Rows from block 2 of the audio encoder of a small encoder-decoder audio transcriber, named by matrix and row number. Rows with one number belong to one neuron. Each number is 500 + 25 x the weight over its row's rms, rounded and kept within 0 to 999. All counts start at 0. Numbers have three digits each.
After each neuron's rows are labels from the 100 clips, of 14976, where the neuron reaches its highest value: "responds to" is what is common among them. Only what is clearly more common there than usual is listed. The data: read English sentences (LibriTTS-R).
# fc1: MLP up (encoder.blocks.2.mlp.fc1.weight, 1024x256), inputs 64-127
# fc2: MLP down (encoder.blocks.2.mlp.fc2.weight, 256x1024, transposed), outputs 64-127

fc1.215:496505456475521506494519514465520443500492510481478521509484509497465487500516535499534522489518480513478437510502479543536527534472483469491518499528474437530508499506487492506493559489513456
fc2.215:485479487542511475544475496464509477496505514524499443513548502484575553471505499463537513516472510513494528511489534500459475488497448455522478492488505514471526532524537496496499498510492579
responds to: voice: male

fc1.502:477531492528525527500470488486504494538552487508507503515518498465518522488525463482494502497525520486485488503475509490545508482480528491523512541503497482476528525518496453487481482456507484
fc2.502:502503496475464457519519506508478528467487474505483475507498475537509507514494506496482517549451489527530508473527509509468516535526508485463507507498518508551451514492490535533507477498493494
responds to: voice: male

fc1.63:524497498484489474539572483490515473497562518524488474481485444475512534522523509481468518469519493498492499452520503501468493470493516530490530454525516499451470470489486475512523509470481543
fc2.63:482500510521484543484482537497496481502449530533498495459510546501517523505486452502512530489449489516493506499468508492493521511475465467496451529464468499523482495457551503500525513478505484
responds to: voice: male

fc1.79:539503477466490481497526447533499486490499421498554488475535450523496450475490455498479512501495552477533497517524490535502499494486530524480508515472494498525511513543509508504466479493490479
fc2.79:488501508500493504489498517492524451503506529498480444523472543461560513475498522537488485501521489511457524469506508471525490508524481540533476532499493494491510512521486516467480520487480528
responds to: the word "in"

fc1.158:459519506515487515504554473468494494508534488507490499502467518497509442514525463519531475514515536456510428546482503516475532454508507507525538460488481497523496449493491492529487487498507540
fc2.158:463478466486469532509506546505479455521500535485506552519513494515503529519490519513506522521528496532445496477522533534490489545481468474493501491503490503503476458502480490510525531520511504
responds to: the word "i"

fc1.165:515509518535500447501512506492498467509509512486465505533486498488442463531487481493500508537498464491479483522506507522488447467493538505512480489496531531530465473462528514531530479570534532
fc2.165:517516536475500498488506503520506497479466491487548525520482500528541507509516484462519447516485515510500495523478536488474494550518500523488514518510483502497526503508486509475533498505501480
responds to: the word "was"; the word "it"

fc1.427:518479538501490505554518482505507535483503491507504518516517478522487478509473500485496457511491541484462489498508498491485522464531470442476493535477490485519530460482474496506514496459540516
fc2.427:513484483510484491463498556499518537501474525503497497510535480497507516447507476463525509519491486539502528506525512506472468516457545514495451465493508499455493522491537481509527475496521481
responds to: voice: female

fc1.447:479468549510522495537468502470485490516483506536505483499543479475531446472503546460516469477543516510485472506517497519474508522483479487509476516510502526504509515531499472512491489497529456
fc2.447:513549491485481468499552486502483512482499491478496492513459485527494538543480523548538497497445454481505479522503471493535504478502504516505478462508515479489456523486523523494529506484498513
responds to: the word "that"

fc1.527:488526463476515517460481493496571484489512497520501474522533506484494494525497514545485515508488496474473480442497481464468499518472491474470491477476526512493487472480512498497564485541510453
fc2.527:500469536491519498485515475487462516478513514492487516433494463488528530452527507447506421508493509507510541520486511486540495490481520505500474508489493503508517517490507479493516499510511483
responds to: the word "to"

fc1.466:518527505531502512527498487520551520537536535504430513488465509481508480490461491498458507488534475506536496473486504489488528516476531498481512518533465495530530508485497490506495531458481500
fc2.466:468548502503537502532559517506474483466517506480561500484483489513502514516527538473499506524495476482503523545509528524465462531509510516538466561478483486465478506485558540517470516494486499
responds to: voice: female

fc1.537:536497473413504495487497474488507479530511481477498495508496490519497448439563524483495523497476453437500477513477458527515526470524463463497523499558481509467521514542484541511505480482482507
fc2.537:517475461471466504494463511503488553490512515530474493485492500477486498538451501569502453529522540480470513507519507494512487497493550508524444504461513467500462508493500472501534476480519470
responds to: the word "with"

fc1.594:514481491473489519475526462454520571465502473473483509548507531457476484497499529492505475457519518530467493492516502489452468476518483488510516508476495500479479489466498494500478489509522482
fc2.594:482498499459533490511519493466538547484484489533500506478491467506545483514519522480498497503471499491448466511509494502493491470478495498547486488477536488518499492467499470515509545522492479
responds to: voice: female

fc1.513:507492495487478475510434496496551510527456514486496514507529490491496510543483521489495532481468529504451531512508486511472513513521499496469533534485486504462506468472527531469497504484468453
fc2.513:523510450524496513484483519506540522531528493461483515489480463512512480474506506452484508539546462480528509513467510508524517445476507549559505503503490485448486487526468510479497496513520541
responds to: the word "the"

fc1.461:486483512507517510529509498451538511509496485484512538505489525487488484507503503469493461505478512437485480518494462462500492489487476499509527490499522453522499501497528504535476482524474479
fc2.461:495504489525495476513503528553494489519499489509507482513544506502496523485479521497491514494504525545523483484495499499522503472507519500493490470476474463499478502552507513507439459513532493
responds to: the word "for"

fc1.22:532494405502480503502496515504467477512508529515493520495530529484514478502499474511477524504454521446536504507508541466545489501480448492508485460504476482467498474518469514510491448504489507
fc2.22:475498519496440506467506488519461524476562558513524477481481507538503503534492474523453523473531509524488504502489543446500487483493513517520533522518514494497466526470455503451543533469517512
responds to: the word "he"

fc1.263:515506495486470498496468517511537516528504515494474483524496491505446539471495492478495523529466488502510485456506503464490524470504457529518501541506491559497499514549449495535512488527502499
fc2.263:483486517503505497474497530514511532426527463521538471476516517544517473484508537514495452483567520503452511487484522496463519506495478505505515490500492501494511517514522484464512473489481508
responds to: the word "she"

fc1.90:503488477469506551458454464515491491485508470534478513499471450475508515495534473540498481483478519533496479534502506493479495505483490482529501535537527456512494479509496479473512484527532491
fc2.90:505499490502508530524512507529499506504506507476530514469465481490478494487506479460484492508493485488491501520561536519500489530476529536496495455506471521487486540506500507516523542512472489
responds to: the word "for"

fc1.40:503515482489489526474472481505469491534539471523518504471496517461549545491498496509515471537497546519510487468466523510502508520504540507521470532497499492471522494495520482464589545513502490
fc2.40:528499536488474514472484496489498513475471496527470468529528508514471496492528550477446466516511476443519512504516481489493529459519483509467476488502499488521470522480537496501467496510505510
responds to: voice: male; the word "was"; the word "his"

fc1.123:477464492538502515485486523481507491488527506478515451517486469484474491499494484487494512489450520492537468476462487489498531494490484455474492527467530473476550539486559470528532528518514462
fc2.123:502459550512466507483502532538509502523488503513468534478503517491516519509540528493512512460522502510513552549507509447517505461478511488487539491471542474501474494525486540471513487479563527
responds to: the word "she"

fc1.339:535431492502511592470517530541500488478477485478501518469473491493512502487442500506470512539499505446437521529521521482502495477500503488529510497545475475499521501484512526497530509500528524
fc2.339:506500505495488480527477438507544515488530511482550495504529500498532496504480493530477519484483517519493496446499534456505515511499489518499532522455539526464547549506500519487485549533550480
responds to: the word "the"; voice: male

fc1.11:505481486506471489538475477467519540551503498485506508504463478510546526488499481478497500482513437509457456515484516483538481490479508486513461459456514513488527511484522441510486526505476519
fc2.11:492502506512536486532456501534490473448510507457505494534530522514471543514513521498522511522483509510544534502526482503488555486535493533510523508484502520462515501514479579481509487464474488
responds to: the word "you"

fc1.724:518437489463491504425493500502499502488505520490516490551486458485493499504493512482479477480527526516459492553478464514501534530531495521525524493523430473437505566502490528526538532533494451
fc2.724:445496485484520504553485480461485537512497500504482496457530546543506520507504475499551457505484512512519491502475493491505511470495543520474480510506502469470531516496499531517448479458464543
responds to: the word "but"

fc1.396:533487509488488497493473507477507534554512484477539491482509481463493460473461506483498488488493480502494515497467497521491501489484492504509488522498487489477495504509520481485494513442511469
fc2.396:472488505488520527524530454499505480500491507499545479497505484518551478536484480479468543441510504496548495514492529538533483493479500511498471531515493514518480508494549535505531491511468509
responds to: the word "me"

fc1.523:510510559478505503499489454507473505476509526533508513460505499467508531449513504492496502499479549476479507513470487527499493474509450515506531493486506528480487536487501474478501474561509508
fc2.523:464482459506501442511515483503560463497453497522494521534512519511515489537497484478516526511500477496534511482493478462500483482505487473500459490504469477463483481479484539517499490484490502
responds to: voice: male

fc1.29:473522469521539512480488514508494506446486500484497490496544504492499474454473508509515502489494554551491471511466496541459488500474479465466435481529504475483501493505489521487526514559512519
fc2.29:504483470521480512482494498466467489524542478493512476499510474508540511476527466429500494511564510442528508506482544478527487514504519471517482509494486515516507462481501466507475533461535508
responds to: the word "i"

fc1.442:511489473490516459505446496465540479502466540481478514482490491490502469499490507504489455473518496522510466542522547465537546479467524471526475509472511519490489483505544535524489492497533489
fc2.442:474508504501527540493489460545473492480516483524495523519487500484536509513494503472522517507514464471488462442463516507556448509522491506479471539462496538490512490495479501479489480523518548
responds to: the word "was"

fc1.82:505464481510454483579483507490532500507494523509497484507531451500506506496477502534515501527487534492508512493471485535534484500494494485491527545498541511487473423472494470516549485491552509
fc2.82:520487545527515545506487534473497467503487533477510495517492532492509530481528502482481461493512492528518491523504482435528506498545442521488476490489514471490533524492518487492499521496505530
responds to: the word "that"; the word "not"

fc1.228:462502493480483545520491496494509443529489438493497548480483497465499547488530551534519555524502501505489561522491479501487474525493498526496494482499516452490511506505532531520544522497513513
fc2.228:442525508525505501512499505508530525481473535491497483486465557503520474504473478466508486436475489485497456526479510501478497512516489474516535474528537554520496528506505484487500485497487494
responds to: voice: male

fc1.159:493517497509514512472517512491503509526552484520476506507422487475472508519503531512490522490486483502492493526504482491497520527518512478501470478482516466491484510480520533479505457503502502
fc2.159:489475534497506479509471501459479520536522543490563493513523473491468504461502470490495506487468487485537505548519539478487495481500479463458511566486518520527490535486519509529504491473523510
responds to: voice: male

fc1.48:480482498519497486470502510526545480522506473515483528479490498480463501466507499511521496508510500475482470514519480533478530503517469440510469465492503497434498520516520473526501478528439456
fc2.48:485503521451490524501482500494507510524474479532500481519475516504504507522494515504468459500499480515534503502467534496502512520462498492485512480515490527495511493501538463509515493500460543
responds to: the word "the"

fc1.44:486486454491516493507475515475524516521476537414498476520532515512501512549514493511491475474508455514513500463498521531452533535507492471480453512480542505499459452469492508510498447522514490
fc2.44:512498483487459486550479503513466485530467490476528499487476528532488466470542482466519493428506491504483533506549502525500486466525503489538512531489510515479529506542460484481515506549481478
responds to: the word "i"