Rows from block 8 of the audio encoder of a small encoder-decoder audio transcriber, named by matrix and row number. Rows with one number belong to one neuron. Each number is 500 + 50 x the weight over its row's rms, rounded and kept within 0 to 999. All counts start at 0. Numbers have three digits each.
Before each neuron's rows are labels from the 100 clips, of 14976, where the neuron reaches its highest value: "strongest on" is what is common among them; "loudest band" is the band of the loudest frequency at the time of the peak. Only what is clearly more common there than usual is listed. The data: read English sentences (LibriTTS-R).
# fc1: MLP up (encoder.blocks.8.mlp.fc1.weight, 1024x256), inputs 208-255
# fc2: MLP down (encoder.blocks.8.mlp.fc2.weight, 256x1024, transposed), outputs 208-255

strongest on: the word "i"; the word "was"
loudest band: 250 to 500 Hz
fc1.253:509525512529491447539422508566567458456477532535409472495469527524486514585438456512474463508588483451514431508452580451490544537459432513535440
fc2.253:530502428445501547548515485530542472406468534480478491516452492499415499522521583500477539493487589480407475516464476532525581529596481484519494

strongest on: the word "what"; the word "but"
loudest band: 250 to 500 Hz
fc1.127:607449589519466563509606385506452487528508500571606421475490489463458582514521447343470451491509478538558505535481549413484505453466488474581483
fc2.127:416532487577601524449487520490478569497493465482456477508487552601484497579538476504509602531478517479503354591504469498511433475595465535450471

strongest on: the word "her"
loudest band: 1000 to 2000 Hz
fc1.119:568420602434479587512555441597516478495527505503512403463543433592495544539522573549421532497484511481513468550494538495499458574450505559406416
fc2.119:527477441428516598437396529469606594507475562548493548547470473549483609515480467508495537582496493442457532502429474534529523461494433569486507

strongest on: the word "that"; the word "not"
loudest band: 500 to 1000 Hz
fc1.467:487490423436510465532469472429548513401479524458576499529521480524418444476460465539450562543492457528495447397367468445458509396580452476535481
fc2.467:500486611469483588458501561441467543609496541486614501383550498523469479389542540494497570505498519488514453494528523488508543519488555528513583

strongest on: the word "i"
loudest band: 500 to 1000 Hz
fc1.461:552498535486409515431457450559578605519465546489469462466566529468486411500581554602404457581419510446435484401456502478525494579446480385486536
fc2.461:387572464433584506560559495455472477495544496478449436514444487507522590525459426431463496482553555437556488440496497518414508474564468513481471

strongest on: voice: male
loudest band: 250 to 500 Hz
fc1.714:436455500466547414499519472493578490447559504448436499439584505486433447499511471485534559554493501507601562475483556472432519475484523392491473
fc2.714:519500542552565562549524485499476603535547515498602485414480539461487477407444520434540559507473460472435558474558541505608573613444522584587510

strongest on: the word "all"
loudest band: 500 to 1000 Hz
fc1.383:458528457601537559636512566455480491485513503483604482419479442478445404471439504537545519404566486477556520545516509514487472485479556549458580
fc2.383:452477368523518458495565495606520581504445486436513498407382435497554583533565517515426466469605539466493496526536397438502489582481514544457478

strongest on: voice: male
loudest band: 500 to 1000 Hz
fc1.258:499389495482559452504519560542525548513512423531473515463401533531532504353458541512400512537497526409459459452439548507529505533464567450481502
fc2.258:442527451494593568496519526499449433510417515555476434429535556522573512558505465473545434500424519553521488468523604540514547447465435557563465

strongest on: the word "was"
loudest band: 250 to 500 Hz
fc1.677:442494487487533470416443483547552469564442491475615540451573545469448505529406478535562553466506481528498493523529534470600417534443432486473472
fc2.677:543388532472511511470522530433465485445438442555480463595497503561519486553505519562466486518425541435561502475475559485371563406451486563550537

strongest on: the word "she"
loudest band: 2000 to 4000 Hz
fc1.82:432507545466463507448483521503403520467526466487570491547411501536436527514490492474485526493484392472497443509526548483545529555484527423458460
fc2.82:536441573433479529489556360531433499556450551532425560505575487461498428479468490440449582440519621485464496455508460549568490423497467469534442

strongest on: the word "all"
loudest band: 500 to 1000 Hz; 250 to 500 Hz
fc1.624:432435549454561539439476448488514493530503504429475344421515405550566419513515487492516505438475484456514516549541437543409489514371549594532481
fc2.624:466582481418520458476444553547544485501418421406499478461527529564502532469561514587486475435611542507459439569526550502423446470420573508477427

strongest on: the word "i"
loudest band: 500 to 1000 Hz
fc1.97:449507529488621487457506417503507455521470458498534466543468498551424494554505537449446511542548512547498440491452471520418480434518475548523498
fc2.97:544526453456521542581417507550485471562511473496535443515552540500565441530482537533580487514462497469501517570598460428510595523492567442449429

strongest on: the word "not"
loudest band: 500 to 1000 Hz
fc1.56:575480501552442511514504499553535466385469480517498489448513523571442454544499476546468435552604470444548500514454508518525579490479502393470394
fc2.56:481473407515476453518419531472595572584453476501499507520463498521515539496513514448558570471553509598533498428550474456473418595533466509521535

strongest on: the word "no"
loudest band: 250 to 500 Hz; 500 to 1000 Hz
fc1.110:518600465525497528479463460450518480492424525443475459538475484452417523494481480470593466480466540480585584446551452549564485419494532537410489
fc2.110:448624498503469471458547517503483532562516520522465402502503504496665436514519516536380542501463591436479500581548513358471515521453595483451469

strongest on: the word "all"
loudest band: 250 to 500 Hz
fc1.185:521539489508544467567512468424497488533501568476561467587457417573539517519569535511494472554491409584536481425534430446546515420504541493522520
fc2.185:456474625464546458500390412501522484504503406483506498465572525529486469497543501482457514518547375578462504517357525398571492575485470514549477

strongest on: voice: male
loudest band: 500 to 1000 Hz
fc1.458:439440496527522531459529541521517582436524544570562541497403539540567594426486473554580507539496504548529466481431470542527478461482555507541544
fc2.458:511548421535531458470525497387558459548371444460496505497566486488556383591540564475427451443497516478536468525601544437396545513461524557478468

strongest on: voice: female; the word "think"; the word "you"
loudest band: 250 to 500 Hz
fc1.45:504534440512533534454501443580426439574465604434520472551587538518508409494475599452445422495490505531581415514575472566620508517421540489489483
fc2.45:458510525484545560514452540412539565583518529497429476461432471469450474532500483547485537466522523585428450475522564454461496551520479499592464

strongest on: the word "with"
loudest band: 500 to 1000 Hz
fc1.446:511499453525563356475515450525475477491545521502498428503471457494453476542412476528452529521501477529468481552422496532511436477509517490465434
fc2.446:501420480464514563465464441525462467506551579492523597497582453517491445467494444468532551484540461513593508552519504589540464505533476495510531

strongest on: voice: male
loudest band: 500 to 1000 Hz
fc1.118:438436520589431468507544467473490542528446542515548599456536472508495577440449436586510498491494412484573465422554514504542502543417529492514490
fc2.118:468510499419503496594420538537603437467441517485496477585487542492431558538515479424392431513446501465490501489479510515500548535483492473530429

strongest on: the word "said"; the word "he"; the word "she"
loudest band: 4000 to 8000 Hz
fc1.527:457501411501462442514493517510533475496479562532454424432445536547508379561409517517568573518512649543533514537488506526531534483469416461561464
fc2.527:501537461405593551445411564444479497538420371513515560468507557494497486442526576490500557488528512497546497434521431529469498465392480523442497

strongest on: voice: female
loudest band: 250 to 500 Hz
fc1.357:537517532577471458524534470545451488609443509469511511504589464504458480490511533443507492426510534428501535513508571519569553503550496493484485
fc2.357:491573412578471435495545468464493540584536498575421482539464525566511447571520437456447472454473463506585442585526482483549527610570636602519520

strongest on: the word "i"
loudest band: 500 to 1000 Hz
fc1.312:503495412550517506442441446567370430461468518457438465423462442589518551594559595523554509431572516402518465462413505491539502454473493484431488
fc2.312:468541474471495493543472464422536533415451403486409467518503605480452458424549508547417431466494496437418454478534458522446448446536516556509438

strongest on: the word "with"; the word "was"
loudest band: 250 to 500 Hz
fc1.214:463422398494524482476388551566568455546529451572552434470529536583556483520523496586514589515530446434455447502436489519515498514468462554583546
fc2.214:547417459488503437540528430491478594485503545439539542458436589494548475532411502425549520459436473538544453553425553531519466476508532447550530

strongest on: voice: female
loudest band: 250 to 500 Hz
fc1.124:574508434517430580493531425538488517453465539413429507536538472573458533487547491478448450541427519523475518499432489503594509517479529579426440
fc2.124:497435467455454571505516584501495463450444481502520463546494473419551526509527528514435540446486545438476569450453496478468579511567418458459603

strongest on: voice: male
loudest band: 4000 to 8000 Hz
fc1.650:567544454511477525496521480530443576554394499517488514477473504542441429470492582494519517475462496497538502503537483378530502488336515499490444
fc2.650:514519530424528534401418532487467457480603505541574559469433481558576441515536533461476472481432497615502374577480456461448518495513431472537586

strongest on: the word "what"; the word "but"
loudest band: 500 to 1000 Hz
fc1.392:524495529520539536457459503458525491456501591467443504520476418506416513540450494514527406406516452610551485505450430540557461533476516475463492
fc2.392:501450616492484424514528388499455469491399519483528557521544556499539541479437525476440556476492493512441462472436521538427513473507479450582466

strongest on: the word "no"
loudest band: 500 to 1000 Hz
fc1.574:433552413470411389473600535536458477520448561411513424382481516454499487507476552539412474443587581514526491515472454485489467443488513457472429
fc2.574:452491424531516526490588492446508506493490524512478516497485539468544377524639439595484512460507497499539578408318497452462574474490395480475573

strongest on: the word "no"
loudest band: 500 to 1000 Hz
fc1.296:480522532429489522558521572462480401631521433542547524442515525454449404515525575442492506447568451516474560493608505498433475512406507431462459
fc2.296:455539531463490542432577497483512518539555510482524435611524475447517519521477432418506558505516557523525543599514478490441540492486577505505594

strongest on: the word "you"
loudest band: 250 to 500 Hz
fc1.591:458495466400583389510521474470398574513514621456553522524467445436517499498470532529439488536496503468492533495454507519596526601507501554576492
fc2.591:563511527530489497529427541508441519512533508500443471469512560583416498443447537422458557490525509537526587494512519485412536558504518377472426

strongest on: the word "you"
loudest band: 4000 to 8000 Hz
fc1.359:542445528482511470457506484506537481539383472547492471562480588454523530525485526558531528493426396522451494440432510436489531592508478410515479
fc2.359:571532503589475509424421487422442480509513526456525485565465467471498503571543420447545502518486460518466561448563500477539499508543480509534479

strongest on: the word "was"; the word "they"
loudest band: 250 to 500 Hz
fc1.326:573473397450579461442549581462485517447513535444425476456545491579440503475640450490480400485569399525502512531535481456553516532459479449611552
fc2.326:474489467481397535485524496538552503483498545584591452522447439393447424514509445479479516571388529512570603461513570472544549522508435507474516

strongest on: the word "you"
loudest band: 250 to 500 Hz
fc1.237:469547418398427484441599496564503525510466559522497613557546584500503556529485504526459594461479543443500532504519474477587540554494533538656504
fc2.237:465553500495444370543500551505428457401439573328527536525493539419448505451566529501490363497407524493539518506437531535548476587492526426459516

strongest on: voice: female
loudest band: 4000 to 8000 Hz
fc1.638:575577460520549521480506459437418455481496480566548530569528454456460547561610491518480524587491515575482529541529519583527401577572542440539540
fc2.638:501344522532517470535531499595429551523478470536380480481501497495493500423469546441459428413460492444501501480461386437462471478433550474484404

strongest on: the word "you"
loudest band: 250 to 500 Hz
fc1.749:489500414486498425436495519471382556528430489633514440514469529487565525495491476523448563549501573468350570499439541494549624597512465509455481
fc2.749:507507494489474453500506474568484405507537543557568487517539500538472509528373381506452471552469409568469490470496498530452512453523577454544460

strongest on: the word "we"
loudest band: 250 to 500 Hz
fc1.374:479483503524544483497537448449483467577512559452474472518466517512523529519488508442443424442518463396591500459537498515445564531562539464524489
fc2.374:562464466521561516552425435489429529468520468580537552493535514564539502475459467478476575488445527482381495494402486526608611502507453536482496

strongest on: the word "not"
loudest band: 500 to 1000 Hz
fc1.490:523440451443437392456576484504446397442547479420603560528388466474434424521533608484518430510455444442510565530499484515391451525424522509515435
fc2.490:460469604464532629530515383585540423591456504441584469430576463560386519408444470497496494467489537525398451502541466522487492496490516415572412